Weights of a small image VQ-VAE.
Data: 145000 training examples, 5.9 epochs.
Rows from block 9 of the encoder of a small image VQ-VAE, named by matrix and row number. Rows with one number belong to one channel. Each number is 50 + 15 x the weight over its row's rms, rounded and kept within 0 to 99. All counts start at 0.
After each channel's rows are labels from the 100 images, of 14976, where the channel reaches its highest value: "peak on" is the class under the peak; "responds to" is what is common among them. Only what is clearly more common there than usual is listed. The data: Sentinel-2 satellite tiles (TerraMesh). In brackets: how many of the 100.
# c3: 3x3 conv (encoder.blocks.9.c3.weight, 320x160x3x3, each kernel summed), inputs 0-79
# c1: pointwise conv (encoder.blocks.9.c1.weight, 320x160x1x1), inputs 0-79

c3.246:61 58 40 57 61 55 69 47 51 63 79 55 70 41 21 69 52 50 41 53 61 43 76 64 59 80 67 66 53 59 42 68 54 69 48 44 78 72 74 67 57 52 62 54 61 58 61 64 61 60 72 58 59 55 61 39 68 54 66 48 69 61 57 24 69 48 43 65 44 52 77 57 56 69 09 46 57 92 78 53
c1.246:36 57 67 56 60 69 63 36 58 60 69 59 64 73 27 62 51 55 59 44 63 42 85 42 66 54 49 81 34 47 16 64 55 89 58 44 56 59 51 69 41 49 54 53 73 46 50 54 75 57 35 65 56 63 78 53 64 38 72 51 69 41 53 37 66 40 61 52 39 58 48 47 44 76 47 42 48 60 49 40
peak on: snow or ice (92)
responds to: snow or ice (94); main land cover: snow or ice (93)

c3.203:54 30 28 37 30 18 41 50 52 53 24 77 22 45 61 26 49 63 57 42 54 51 50 18 25 71 55 38 30 21 45 59 36 38 80 24 56 44 40 44 42 43 32 42 48 33 50 36 44 47 49 43 48 39 49 49 58 45 29 52 57 49 34 63 51 46 50 30 44 46 46 23 36 58 56 30 52 44 29 17
c1.203:53 56 18 61 61 68 52 54 54 54 55 48 48 50 51 33 67 61 40 43 36 53 55 52 51 54 56 44 60 48 53 36 67 39 59 19 48 59 12 38 49 51 72 31 31 43 34 19 49 44 02 58 47 46 60 43 48 44 40 43 56 40 57 52 45 41 47 00 53 27 38 58 47 48 44 43 45 41 51 52
peak on: trees (50)
responds to: water (66); crops (65)

c3.15:49 13 55 27 23 23 41 44 46 63 37 56 26 54 39 48 46 38 44 45 50 49 41 39 17 47 43 33 23 33 69 45 25 48 49 43 52 32 50 49 40 34 46 28 34 13 47 38 32 37 51 46 44 44 40 49 44 49 20 26 47 43 39 42 51 53 40 56 52 46 50 22 33 41 42 38 48 57 42 33
c1.15:20 60 33 57 43 43 46 44 24 43 38 45 48 39 53 45 57 65 57 64 48 60 53 41 45 55 52 47 51 39 37 50 26 42 60 08 13 52 48 22 62 41 43 54 56 41 53 36 64 39 58 49 43 48 65 21 53 37 33 64 54 30 43 34 09 04 57 36 56 40 38 42 51 55 30 39 57 46 48 41
peak on: bare ground (31)
responds to: bare ground (51)

c3.47:61 31 38 28 33 42 53 31 68 37 45 68 48 32 45 27 32 50 49 23 32 47 58 48 37 54 34 28 34 36 34 54 34 13 22 40 80 54 46 48 32 44 36 48 09 38 44 29 43 46 41 44 57 51 44 49 64 41 45 50 56 56 41 87 68 80 14 63 43 25 53 35 61 61 45 47 77 75 34 16
c1.47:49 27 48 42 34 34 46 37 64 67 46 71 38 67 51 46 25 58 55 27 76 47 41 52 34 61 40 24 25 08 51 28 32 20 45 41 30 47 48 34 38 32 51 49 46 40 50 19 30 28 49 42 38 54 52 42 43 58 36 54 29 44 43 54 51 77 48 67 44 25 54 40 29 22 34 57 76 50 23 24
peak on: trees (56)
responds to: flooded vegetation (26)

c3.285:46 29 63 04 21 32 30 50 49 47 50 56 44 52 50 51 28 44 62 54 43 50 26 29 26 54 70 42 22 24 46 27 20 59 60 46 55 28 38 36 58 48 55 21 33 06 54 43 45 40 57 44 42 37 27 41 38 49 39 43 21 49 36 62 52 43 41 36 52 44 40 24 42 50 58 51 55 50 57 38
c1.285:47 46 99 40 35 56 45 79 45 40 27 56 18 40 41 68 58 17 51 39 61 80 27 54 27 67 49 40 48 60 47 49 66 44 32 33 40 47 55 44 44 50 63 56 46 10 65 49 31 43 64 24 48 25 45 13 55 11 45 38 33 58 47 47 31 42 39 65 63 58 55 69 75 39 34 55 57 26 55 48
peak on: clouds (41)
responds to: clouds (45)

c3.250:48 40 44 44 46 45 35 76 63 24 31 43 44 85 77 59 38 79 05 22 50 19 53 57 51 23 26 30 45 41 51 61 49 25 65 54 56 45 56 43 22 45 23 51 13 42 33 23 62 42 34 53 40 54 24 39 39 50 40 48 44 58 48 60 44 53 43 54 42 29 50 45 54 69 64 48 38 39 32 40
c1.250:10 36 60 46 48 43 29 41 27 58 38 43 47 46 64 81 42 52 25 76 46 42 38 28 33 35 24 48 32 33 68 36 32 34 62 63 52 40 79 33 65 45 40 41 54 44 62 33 57 29 65 63 40 50 41 19 15 50 42 57 41 39 50 58 00 46 62 44 50 50 88 30 26 51 56 59 29 34 75 66
peak on: clouds (49)
responds to: clouds (52); main land cover: trees (40)

c3.135:59 26 46 35 27 23 44 44 43 44 30 69 35 42 44 36 45 61 56 32 55 57 48 34 26 58 39 22 05 35 64 60 32 46 43 34 40 45 56 40 34 46 26 61 63 43 46 63 45 44 47 43 63 43 39 61 52 46 12 54 56 61 39 55 59 58 66 51 40 53 60 20 48 48 63 38 52 56 30 13
c1.135:50 40 25 65 42 52 62 42 66 63 27 88 51 61 57 00 49 46 29 61 66 50 46 41 43 20 55 27 38 36 74 55 50 44 34 40 44 45 43 53 34 34 15 40 53 50 42 35 80 40 49 37 52 63 43 66 56 31 49 67 54 43 39 36 74 48 48 30 04 67 46 47 58 46 36 54 30 32 35 54
peak on: trees (51)
responds to: trees (88); main land cover: trees (41)

c3.301:40 17 52 35 18 32 52 54 52 40 52 82 27 48 46 57 31 58 54 37 48 48 55 38 12 58 55 20 28 53 44 63 27 43 65 58 56 41 49 43 45 41 55 52 32 47 45 28 23 57 45 36 44 47 46 56 63 33 24 38 58 69 31 59 55 43 40 51 52 46 38 20 43 66 51 38 43 64 39 21
c1.301:19 27 51 41 30 43 42 44 40 42 26 61 48 36 52 52 25 50 27 46 34 62 52 08 34 47 37 27 45 52 35 57 25 46 98 60 51 47 43 31 21 44 52 66 36 72 40 37 36 63 43 53 42 64 69 74 38 62 34 35 38 65 47 48 29 69 63 41 61 67 48 50 30 62 39 40 29 36 40 38
peak on: water (71)
responds to: water (78); main land cover: water (40); clouds (34)

c3.133:39 20 42 36 31 45 41 43 53 51 54 62 49 61 61 38 34 47 55 45 51 49 39 10 09 52 53 48 28 23 44 49 10 28 54 33 64 17 53 41 41 35 45 24 37 01 43 36 49 37 42 43 48 42 36 40 48 48 50 46 40 38 48 51 50 37 47 37 46 40 52 07 50 39 62 52 53 48 51 12
c1.133:39 57 29 43 36 42 37 39 41 58 44 54 56 44 56 49 61 48 34 44 48 40 39 43 50 50 45 23 46 41 45 47 40 39 65 33 44 44 59 37 40 52 63 34 38 34 49 12 60 49 77 47 47 49 40 00 43 63 30 59 42 47 47 47 32 55 59 34 22 57 32 40 46 16 57 47 26 45 48 65
peak on: bare ground (42)
responds to: bare ground (62)

c3.124:37 37 50 65 43 37 58 45 37 34 40 09 40 54 73 45 48 47 33 20 66 39 59 51 31 22 41 34 48 20 30 50 42 44 19 41 25 32 63 58 25 42 48 34 35 35 35 73 28 32 56 40 41 33 21 31 36 49 36 29 38 38 43 38 53 40 27 54 30 44 51 38 55 38 61 34 42 44 37 35
c1.124:42 54 55 69 65 53 80 51 29 73 75 50 58 59 68 42 65 41 50 57 90 69 79 76 70 35 61 45 60 29 45 57 66 71 66 55 59 53 52 59 49 50 56 54 55 70 57 54 33 47 67 52 34 67 52 40 68 48 49 68 58 49 46 13 46 49 47 57 09 48 55 60 49 57 66 41 27 77 57 37
peak on: snow or ice (87)
responds to: snow or ice (89); main land cover: snow or ice (87)

c3.58:69 63 48 74 61 65 77 84 55 44 68 58 63 34 61 51 78 65 53 50 31 44 82 71 61 35 36 51 67 53 72 56 71 51 51 57 34 57 35 73 21 72 60 60 54 62 68 61 55 60 52 65 33 39 57 45 60 77 49 55 59 71 59 39 67 63 45 60 42 35 49 57 77 51 54 42 55 93 40 56
c1.58:37 52 36 59 54 57 66 61 22 40 52 38 58 66 39 42 44 64 47 62 57 41 61 55 57 56 58 58 32 63 41 60 52 41 85 40 84 57 61 43 27 59 56 32 60 42 66 63 52 42 52 31 64 65 77 60 52 47 51 79 58 11 45 45 43 48 62 81 39 47 47 43 36 72 60 66 42 54 42 33
peak on: snow or ice (89)
responds to: snow or ice (92); main land cover: snow or ice (89)

c3.196:63 70 56 53 59 61 57 69 36 56 58 35 64 24 54 60 69 42 60 56 47 45 64 80 71 52 45 62 62 68 56 50 71 52 54 58 61 70 38 54 52 67 72 63 93 74 69 61 65 75 61 57 55 63 65 33 55 57 60 61 55 62 57 40 51 59 55 47 46 56 79 69 50 72 40 52 66 92 55 79
c1.196:46 48 71 51 58 55 61 52 34 68 46 39 60 49 34 57 51 33 33 62 73 59 60 52 52 33 40 67 54 56 51 44 54 29 78 45 60 76 77 69 55 48 50 48 42 67 50 82 64 52 60 52 80 92 73 38 63 38 66 65 64 43 80 25 45 55 52 67 33 30 70 59 30 71 17 52 32 46 42 53
peak on: snow or ice (92)
responds to: snow or ice (94); main land cover: snow or ice (93)

c3.189:60 58 56 63 63 60 79 39 70 59 83 55 66 24 36 71 58 51 38 44 64 46 81 58 56 56 52 64 61 58 53 86 54 74 58 56 65 66 70 82 61 49 66 55 80 56 53 67 61 52 74 49 69 65 59 46 68 53 63 57 78 53 56 37 64 52 45 58 49 70 82 54 69 69 28 44 65 93 62 46
c1.189:47 39 51 67 72 65 76 34 63 64 82 51 50 46 29 43 60 48 40 50 66 29 65 60 45 62 37 46 43 66 52 78 52 70 56 41 53 62 55 57 45 63 54 57 85 45 53 84 62 60 43 43 64 58 63 53 55 29 81 65 85 55 60 58 65 49 46 63 34 56 65 55 43 56 26 35 59 65 58 50
peak on: snow or ice (92)
responds to: snow or ice (93); main land cover: snow or ice (92)

c3.173:59 30 54 43 28 26 59 51 59 52 58 67 23 12 47 55 51 45 50 31 46 56 64 19 34 60 39 19 21 00 60 72 38 43 43 62 42 54 51 21 40 41 49 58 51 42 54 16 36 58 55 51 45 38 66 45 72 48 20 58 64 58 30 63 54 63 54 62 53 44 59 29 58 66 41 20 50 59 42 17
c1.173:66 31 36 42 46 36 41 73 52 28 28 25 40 41 60 51 67 61 32 69 38 14 44 41 44 76 35 35 44 33 71 37 41 33 41 58 46 33 45 56 31 40 61 52 22 59 46 32 31 59 48 41 50 25 46 37 41 39 38 38 43 44 33 65 65 70 11 51 46 20 65 54 56 33 46 34 76 41 25 24
peak on: water (35)
responds to: snow or ice (52); flooded vegetation (30)

c3.185:44 26 59 18 18 36 29 62 45 50 39 47 41 53 66 61 39 59 59 61 45 41 38 31 19 42 59 30 26 37 39 44 11 54 51 29 45 25 39 32 52 43 52 24 41 00 50 41 42 38 54 43 48 36 35 34 40 47 29 43 31 45 43 51 41 46 45 51 55 55 47 14 38 45 68 52 54 56 44 42
c1.185:36 49 54 42 42 51 45 31 61 68 17 16 25 52 66 65 45 64 39 61 44 46 63 53 33 31 52 35 51 51 00 56 46 47 39 42 42 41 56 45 37 45 69 54 45 42 38 41 45 36 46 58 35 40 50 00 38 30 20 15 63 62 59 34 14 53 60 68 41 57 49 43 37 40 72 49 44 50 24 44
peak on: crops (42); bare ground (26)
responds to: main land cover: crops (43)

c3.297:39 18 47 34 20 28 39 49 58 45 44 43 33 52 53 44 33 51 37 31 45 46 46 40 24 48 47 26 13 31 73 47 25 47 35 19 43 37 56 41 36 37 45 33 32 13 51 46 55 32 52 46 53 43 32 46 47 55 27 36 50 40 46 52 60 58 44 57 40 48 52 21 33 48 56 51 38 45 44 49
c1.297:29 51 41 63 52 54 48 58 35 53 24 63 37 61 59 13 46 59 38 42 78 36 54 41 39 70 32 34 42 23 55 46 53 37 44 30 39 45 39 68 29 44 18 31 59 38 36 39 36 32 53 39 45 54 59 24 54 39 36 71 58 41 45 29 62 26 50 45 37 46 35 54 47 39 41 53 05 44 41 55
peak on: clouds (33)
responds to: snow or ice (46); clouds (41)

c3.143:50 25 20 37 33 34 47 44 56 41 28 78 29 37 56 30 44 73 54 37 49 51 61 31 26 58 60 34 20 20 41 71 38 30 79 21 68 48 40 39 45 39 30 48 32 41 43 32 52 48 44 45 62 16 63 45 67 43 34 54 66 49 34 71 41 52 46 32 47 26 49 30 39 64 55 34 53 24 25 11
c1.143:50 58 12 50 64 66 69 50 51 52 50 42 45 57 56 50 33 38 30 45 29 42 62 65 46 57 33 54 69 42 34 69 81 66 46 00 50 58 22 61 53 58 61 52 39 44 46 48 34 44 06 32 28 46 47 40 65 53 52 35 54 45 56 42 39 49 50 00 40 07 37 74 65 47 48 42 52 41 45 63
peak on: trees (48)
responds to: flooded vegetation (26)

c3.7:43 24 42 40 27 16 32 36 46 31 44 51 33 62 54 54 19 42 50 46 40 40 25 28 40 49 52 32 23 30 49 25 33 46 41 39 41 35 47 24 46 38 53 40 45 32 40 50 20 26 49 45 43 45 20 46 22 59 28 43 29 41 25 60 50 36 43 48 52 51 48 32 33 48 51 39 59 49 46 42
c1.7:47 58 87 63 60 55 59 53 43 50 58 54 43 41 32 65 84 25 45 71 76 49 77 62 51 66 45 50 46 49 25 61 76 73 32 31 37 45 65 60 51 52 42 49 48 42 75 52 25 46 62 18 43 37 50 40 71 11 60 68 48 27 51 37 76 28 37 59 47 53 41 73 34 19 38 22 42 37 44 55
peak on: clouds (51)
responds to: clouds (56)

c3.178:57 23 43 32 28 22 28 60 45 48 39 42 28 60 50 42 43 50 34 57 56 32 30 33 25 41 43 40 31 31 52 40 25 36 67 42 55 41 43 42 42 33 45 33 44 27 36 44 25 42 43 50 43 50 31 53 35 56 23 37 45 47 36 29 33 52 48 45 50 46 53 23 32 43 38 26 57 55 37 13
c1.178:46 51 42 55 41 45 48 45 28 52 54 39 51 27 38 45 41 59 53 63 54 76 39 64 51 31 49 29 48 67 37 49 48 37 63 24 26 48 51 15 55 49 44 47 50 34 40 22 35 56 31 46 13 40 57 43 37 65 29 57 41 43 56 32 00 29 69 19 64 45 44 46 49 60 48 41 56 42 34 23
peak on: trees (55)
responds to: clouds (46)

c3.302:99 60 40 54 65 61 66 73 56 23 63 25 57 58 37 54 60 40 26 24 31 42 66 66 63 42 52 64 57 67 65 63 61 55 37 66 60 70 31 65 48 60 64 58 57 65 64 50 69 58 54 54 65 61 50 59 61 37 60 56 63 47 63 49 85 67 25 61 57 39 53 63 48 63 31 48 64 45 62 55
c1.302:63 52 42 50 59 73 74 58 57 44 30 21 70 55 22 58 68 47 38 56 29 60 72 60 70 56 47 49 55 52 72 77 54 41 31 78 50 71 39 44 55 66 80 48 45 50 59 58 67 45 42 47 58 50 58 39 55 48 66 43 77 44 55 34 67 35 50 67 79 30 49 46 55 47 57 47 59 61 25 58
peak on: snow or ice (92)
responds to: snow or ice (94); main land cover: snow or ice (93)

c3.233:50 25 50 27 31 35 30 33 44 66 43 45 52 68 80 37 29 61 37 38 38 43 23 40 32 42 38 41 32 37 59 27 31 51 51 53 45 22 35 47 35 32 47 27 30 34 21 49 31 32 48 49 35 45 24 44 40 66 33 26 29 38 44 51 47 48 38 29 50 38 37 30 42 32 78 42 49 38 43 23
c1.233:45 45 48 54 55 69 26 32 45 51 74 64 75 43 39 41 70 38 51 66 41 41 25 16 37 62 70 50 40 37 47 30 52 76 55 41 49 29 36 58 63 55 36 46 57 41 67 42 52 38 69 49 42 53 39 13 34 61 73 60 30 47 50 51 32 37 46 18 16 55 38 35 40 44 36 62 12 47 79 40
peak on: clouds (49); snow or ice (33)
responds to: clouds (52)

c3.280:23 22 40 42 32 34 41 45 60 37 34 45 39 70 55 41 24 55 32 39 46 43 43 42 39 46 45 23 34 31 43 33 41 43 41 18 48 37 45 38 42 45 36 40 21 25 47 46 42 33 46 25 50 17 30 32 37 50 25 50 40 42 40 58 55 41 38 59 30 39 39 36 37 57 57 48 42 30 28 46
c1.280:39 53 42 74 57 59 72 44 38 61 49 57 53 50 45 58 69 64 56 46 70 65 69 55 48 34 32 34 64 74 22 57 56 47 37 32 45 60 58 53 50 43 27 54 55 52 36 41 23 54 35 35 57 50 66 14 66 23 40 54 58 36 42 30 24 42 47 67 28 55 44 56 66 10 29 39 19 36 43 46
peak on: clouds (44)
responds to: clouds (49)