{
  "encoder_arch": "repvgg",
  "downsampling_factor": 4,
  "encoder_widths": [80, 160, 320],
  "decoder_weight_standardization": false,
  "decoder_attention": false,
  "decoder_upsampling": "transposed_conv",
  "optimizer": "nadamw",
  "eps": 1e-08,
  "steps": 6700
}
Rows from block 13 of the encoder, named by matrix and row number. Each number is 500 + 50 x the weight over its row's rms, rounded and kept within 0 to 999. All counts start at 0. Numbers have three digits each. After the name is the row's rms in percent of the matrix's.
# c3: 3x3 conv (encoder.blocks.13.c3.weight, 320x320x3x3), inputs 105-111, a 3x3 kernel for each
c3.184 108:529486534467502482513483530450535399477479457452483479460600471383537511517478525485487472467480476457458439478447466458539468473441477519615500520512508475523478593717589571616601585566583
c3.185 098:552528550534479549569540543568575530570612560549591544445459447444436438441432462521514510515514492493505512476443495456496484505484510510511503528459544521544535493464465443448429450450426
c3.186 100:438466453448539448439460475455449448450439466481432462523486487500438490515482484470492486478514518483469491470493479481525478458471473503487482461452464487447448462389452454383428479352456
c3.187 100:502466509482560488521505533475491477495508495485485487541545536562535552546546539470477483480484480506488463461457484462570487477495474572586544540528551535529520558546531533528499528515521
c3.188 112:485493489481471486491475506524490496451446448496463476513513493510475490521491510475480475474475476471476484502508511482460502509509519519539525555570531519521549462450486447453468492467487
c3.189 098:492515476504496514487505465553505518531504526513523474539494516512430476463491489522525504506533526520531514480502483485439512481488491484488510473515523502532488453450452471425457450443453
c3.190 105:496476500481496486485479495450440412475494429423438433523475500483490458510485497478463465466473461455450442510498512468489491448475479514531501536581500497501541475465454463470421445398395
c3.191 101:458433460438494417463416442461488439519511424479473475495557521530635521492450490494465469492493458490474456420416419442515417429407407540550537560537496543482550562565548569598555558545553
c3.192 101:478481449475491453470458444415448347456500389364365405482509479472528475494452470463470454450543458424449453490479424486467418427423341495524462511507435491467506552552514568573544521516526
c3.193 099:479449484475470469473456490425431390434508425447431447500527515527613508501482494464458453454487485464455463527502550513489535524523531525554498553595482488502504501531469495520486489493474
c3.194 092:528484504487455485501482485469458429491536408462438458480506493471613531484491506502482473470477481476478460557513550549484534526532524524539489538562443502488486493533491518598543477510485
c3.195 101:508539505521440509498511489519512506555507533496496502449472463449469455449467462518485504545478514517523519499491508478412473509503511489511504506504502509495519494473476492457467531524477
c3.196 097:444475412453459393437403407452450474497463450485445471546535556524564517493457485483501504507556513490485485541536487514470486474494447501472490529461510509467497620602598627626607595580612
c3.197 099:508483494494498466502480487424462393489542407416439463474495512472642483471459477470461456460460461469466448505470484495507484466455460521503465531521384473385468538564527578607572524571541
c3.198 099:470459485477511502499494501488487500513472481501489522507513545516572587510489542469476448476459460485475459436429454455605484445470465592604576569565594590587581591589559592641621533571552
c3.199 098:411391427506600454497531465473505491476475493505496496463497482449481452469463481432458472506552532487529494397383412429533462435427396519514516520475515498443496543542543559587562563543541
c3.200 101:503482504485448491489497492498466460486482506500501504423426396434470470439474464492472485476479487479482488464456479468455485482490500502558515572502574554573539492466473471474469492467473
c3.201 097:472528443550478519468523453512516481559519541481530487480506508515509513457476473502508486542480499520546497520559526548458544522519517509517507509540509480501469490503485523496508503489492
c3.202 094:486460511457442445470442479407420392492567398445431425501505521492631512511486522441426440422439454446432417514504558498487522503519534526551489536576472505485487518543493529573519503525507
c3.203 100:497510489519487494468475471485486493461429470498468470581563581579561568578511536507498513476468484496476479581587547586527581557583559483490499469484494496494516619549583602510613611549622
c3.204 092:507472508503519505487494508476467482500473493505515506476453469472477490476497515467461476482467461495484476427425432438489434435427445539509519541492545517516512491441489420390435484406506
c3.205 099:489419498450523479507435537479462499495504530545526573478465516463504507494522502470476448466502460473462472394357443394515453440411460481491484513514566512552540549524519528554527518525528
c3.206 094:478468436516440443459442419502494463511569507493492512484446434461538441453478465493499487551558499502501524499496451503449463478461448484450441448542451466462455553544539559585563548566565
c3.207 088:472512483448365516475503477432399464401521454394374455491513478492548478465495451421404458396465433450440452488517511509435563492530499482513477522602481527532488510521497509496519530530520
c3.208 101:511505546521447542499504537457463422473552477461505448432417424445423433422414445482481469495508491490498502417408453432490446426417471508525493501459508517556539517503493491486465494464460
c3.209 100:551515524517435528523515550487458439527513516490479483517449440488460467495490489489498464486472470478457452470471509508480517486542520525454488587548566502504508434405385405453412483458450
c3.210 097:552498501480471492502496510495505432498516426455461431394467473415565507431475451471448468473464458487451474591558588578520560561576595554579497598547527528521514494561492500577518483542475
c3.211 121:489482503499495521508502487445453461548536555451518497470512496528498525489530514490501497500523506485505505539529566523558568548561568498496523528482522506500501520509508509481541478502525
c3.212 091:478493469542519462502457465414464425467490435423418466501573536481497489564483530446494471494565489449451431479463386485460380408358384440451417468466480470464492557569543568559538508516533
c3.213 101:507522497520506487502508491529524517508434509530503499480477467475424466487486471552526528519489506533518520530515519541526520517496518464487465463496493483470476505444452451340409487405457
c3.214 112:499516493537476484489503458511469438494478453454472469487482478503514484479480469500494486519486490501502491521527509536509508530520501523546524536530527487562538442453444474449445458456437
c3.215 098:448417445458518395470423471487452500470438436481460479532543607553551557513490537487497480494558501484482481470456475489544475495463473521509523507451504503506533578566575594598588575554583
c3.216 086:456452463451435433451423450446468369446513402437445394522499512530555520542505505458445428452437410445443457513514532530500509515511507543562523572606508533517525483495461479518461480496470
c3.217 096:523516532515516514528513523491515506547533514503512497479460479461450475476489476501501476490502482487482475442428454439498447441447448535526511552477521521543511476460498454412441459432472
c3.218 093:513499482497394504486502452509453473460452448444434484491474475499506512520498525486496515496484490516528515526520489508431505488477463440431445456485496471470471468470469504472536494551509
c3.219 097:486473501493466472465478500469473433477488464472467446501529512539543539501536516461437471475481474470485467527511559522479524548548561587554531575516515502531487471477478461456451464472456
c3.220 094:513502501502523475507493501441435430479478441428445460446467476462512469488475481477485478473458471478474458452447461450526448402448442499496502544534482532442511551556559544579557525544552
c3.221 089:467460438479470425428415403503492504491512478512478491494462472460398445472460485488474486490527499485495478513502456489430451442438418500490531482456497500504500456420442432409454426426470
c3.222 108:506527498523518486503493477506498511499487503522504495423415440399391441397398429502502510520531515507500490553544519551486504510532485467461471447400480439452466491497492489502520478492513
c3.223 098:422436396439469397436458433417468402464506403424436453479502501441537462462438469489504477492556497467512474383421387443434390379407353493562532546515508517501575576593565593613548547558560
c3.224 099:451465463512517454482490482405412432411357409470421449515476511522389452492502485465470473468475499465464486499525514506506521486525510512507484501465457503477463530471463549342452542422465
c3.225 097:486494464471491480488509489408396349423480342396417422509514490491572500475492495453478458496564479473498477521510499529471540503509489454470445509512427469486454519566518556616572528574516
c3.226 127:454518439473487476449570481450570433593435523471468519514588507599479476489473488489599496496465542480503499435439388466455449391475403535616505668498522487480512573606552616517531538534520
c3.227 105:464481452480474452462450455528495504497487520525510504449426433439372418469447455523519523516487520511506501509510478514482477480483480483465472482466481480476482479439453434397445456433476
c3.228 117:293298338271290288349305324430412412453478405441417428504511505501532484486490486371345363334407351371385370482504487476456451458445432449461441480560386455428463509508510535522523534497516
c3.229 109:410442385432406418390421404491541493551549525513557463488490502510487464481502474473470457461463479500506503464472507490493520486488510489495447520523463481513465463443477461443464466462464
c3.230 095:451463432428437479449457391536516555534516517526502526503508509514462475498477490488496501512515505512516533460475443445366466417428397515525570505504530515543534442430422420360411426427424
c3.231 106:477500476500512491466494455453461478453376451469433481490502488482426494493492490497488497491465487501500521480487488484454509466487474500516510490496509515498491540510474529433472541474506
c3.232 091:452442446486513467466462461514541543594517509556529526508575599576558570511503541507496476527510499493496487455437446460519455471466465549534555537490555585536549604596605591585569582572571
c3.233 105:487479478462464470470466468485434454460445426463469454516509508507531487536510489473464470472508473467479468537529536533544538539523525514512502529545471494518503462455484465469458486505463
c3.234 100:471469493460470467462449478426449401438483420438435437506487495483556489510484484466460448444461449457456453515532518502489495514498514505522478539582452480499493500510478492521488472504475
c3.235 112:495483491496523474526493512477427458449463435495448453540472509498404501496450490457467483477546504497490485502505505500464502487502522506484516450472487486489462417470429365424440399442427
c3.236 108:518495507504507490516505508519510531528514503525511528463451467461423459481469467496496462489493462484482488495498495494501485509503515530498537537461523523515520509488538481444487475437489
c3.237 089:539545565542557547550536549474432425473543448456485471483513508494550506470494488514497509505544512497509513522551579555577567566559595484485470494510459467467463533573549551570559527559543
c3.238 088:491472536484456536480473501468474479470505482485460517503524467446572459482492463497486535501487527515506531503491517501504523464449478513506469505608458499488480495523503538550565538566534
c3.239 106:516470509492549493508496516497523513524517502515533503538551553545545574555567581476482458473500447463460449471475479472538499479470482550550532551508564550555555491485476457501485454469492
c3.240 102:485517529518531544478515531488487508521508488479501514527529483540572504476482480507511512503476517498544549427445439477543480419461462594557478538579506492515490638600567637605569618589564
c3.241 093:471457486438464449453448470407402368425491429424424422513510497504570518529513508454457447466455464447452448511512549501508511522515535505514485526614491502483498490482460466488475488481492
c3.242 097:506515480499449463487467429493456477455482459467456483503449491502433474511483481471490477497529492489499493572570504541439531526521474512496554490455527501496522431432411435436453416453466
c3.243 097:537515532525524518519517525507525500494494517481513506516495526494495474480473461513494501489498500495494519435445456469491446452458448536563489517508522488486504465442464463430442498453476
c3.244 101:523481503467489474499473505424445367462518415428448446466508503466587489455463468472464456454463457467450460534498529504513536515532555542572469568571502538543540561563509605612560550565517
c3.245 112:458468466445426460450476455502465474496450474497478496533529518545516522505518515475487482460491470502504479498489491500429460488448463539525510559555507539526523422446414446447444457475444
c3.246 102:457471442489470450460448445517517513502502501531519521469429447444380413466437465517523511511510508533511503522496482503447494493483490480482489462440480464483488468451451439392435464421473
c3.247 096:501483481501518493501502523369448438416477434408421438451539599484568579469458519455460463492480495474486490492470484510545512501481507532566575563556529542494527564622628605615625552576604
c3.248 107:491467510502487469492477491460434439457504451464453465500494505474487483495469495475487471480498476475471486512493526510499510496489498535513525534487467521462484510500482489498502457438446
c3.249 094:460440454465433449469440459435418395449492395473439404548516537522585544518517536470469443467470459455479464549527555563491538562520555544552529541576489539525496495474468483515499458479482
c3.250 090:541438561495531535538441554464466440489500421485483437477439443459508459482514477460443472465476458440436448457437548450536510452466481506526501511529517576541513472427509511512503503481489
c3.251 096:522471530493458496519477530446444455490491470486481485488492484483520472471485483462461462473495472475475469478452508444473495482467513583590571586539552559566552503480473487477446468434455
c3.252 099:494521509482436506475511510451433422457503462426451461451432434475470441472454472502454463463498484484501503519506505514445506491518507493503503508480523511511533501494497506406524511522507
c3.253 104:467439453475501413491435454462441446453476407480444433534549551517581548526501519467472476483552472470463447516497506534524490496479469508498521500483487492483497572554554583622563543547550
c3.254 095:458448456487557457496462491452471481497469479504490497471487474467509449482487483465471471493497462475470474403406444432528450415423436458482475483445504500471481618566592550560488558491543
c3.255 102:554499570568474525457482542439441417440497451403445414447445430439534459480510418537485539552397521499485499495475546474530479487486528502479392455570392468509404558532519568561528568545525
c3.256 095:496475482472482486496470485442484417505572432470471466457495489441700479435421507480459456464485468469455464514490528492496493523488496602557584580580476578476577565573535550631584521551527
c3.257 108:523497473491484475512499481494455447496493453447437446526571555524575528503486473486509496518553495498493511531533483528448508486490450503542522520535529467503486594620581639629582544560544
c3.258 098:489473506480490474493461492416419388444533421437433461470504482454637487464442462456452469459479462450449459524487536527491518501486510536525492521530425514445520552585507575649570532561525
c3.259 099:501490507514532481508519520460452443480530431452469472470527529487611535478479486498511508504536489498507495509500514520537509510507512482493488507497464485467473533572554593636578553569561
c3.260 096:504451486488485485564522532355409365428521414464484492425466522445578556508496519442461408468501461475488474499491508546589548545555549631613587587575560598530526523573552543612560530554540
c3.261 091:451333457395509408519438466431409486506498451561524555489474525550561489560533558472437432459540479480463497434390464439507495484464466497547553576548479558485517521473496553518516554525546
c3.262 098:479456490441463468449442486426447393466503427455445421501500505487590501497503511446457454436466457441445450520488532521508505523503518548566507581619510527525508480494475488479476475470477
c3.263 111:455449445486501411477438456533513506522488487532520501537490499519430492511496503495521498519545521508501486512511489511514461498494474537508545501435541537519518451398434433371369425355400
c3.264 090:512564520564595551511529511501551532536508533513526529510516507511480494515512499658629638617524607608602632509567520550601558513530534444482468481480468472475480511504501508442496504478490
c3.265 094:499480512513559521503535538462469498517499457459466509470417451505521502458440492525499494522424497515490521421420436431532413414453407460474442582599461447441465559522558593615588599563565
c3.266 097:516501489485508473500506480469441431438498420473461458488430444483460448459458462501492499493538492495502496538520492536513494512488479463440485469472440476485492455452510528533588532534550
c3.267 098:482456500464474474489450489442466424471527452476472443521529517524583528521512514443439452440436448435428431516514546537518533533526543502509491493554458469462494508529488492545493493490470
c3.268 101:468430495458577463486445486437442452440384440476444436508468495507436489510494528492469476470480482476484475418435467418549476446454441515482485507447468494459463497436474449373417492403478
c3.269 083:450440459489464405502422447407388406406412380438380396541498524513497517542533554457438426459529420436417407422423449479443414434408408535518521489512513508518531453411444426408413462390438
c3.270 097:392429419415475397414393418456444444489508459465448466537578554551630534511521527462478480497547490477477467460502476491474475432445424495513495555534463496463474566564553558586564528536556
c3.271 096:503487455505493444485468445478438446465470417476446451542522539520575539509513501468478479492541467476472475556585527594519532541543500515518522504483515517507505574574536600601589560592609
c3.272 105:496495502487451492490491503484459425473457458473463449541541509550540554505503533462469490463495470461489486547547549542500550556544555548519543543529510524530540488500508490484495498495495
c3.273 087:507439510467484467499460495407402400433528415434419414490468491421618469486455459444444444457468458441437446538487568540534533547515569555556525529567494540511554550565529570638575545563537
c3.274 105:484452493453474476460458485428467437472498472460472445502534494545545553519553534466455457455466452448452455515502539513520510525515522566610561594572548537532514504501504511491471486448480
c3.275 105:479488478460413479469482466498457459496455474470452468484479480479456469513457481501471474444462478488492486481502494480435496479464473513539527545500542537578565483479497497446480497488497
c3.276 102:487444475468515437499447503467461465476504461488469517418440469414525493442432484496489495492529466486468472446424433462497434431400430470488482500514486481423493538538527546557536536550549
c3.277 112:513500500519508459526502497461445472460439454473414430492456492451434449490485480447483481478531473476463470525506504520477482517503501481470507469436511487499496473480495473484496491502493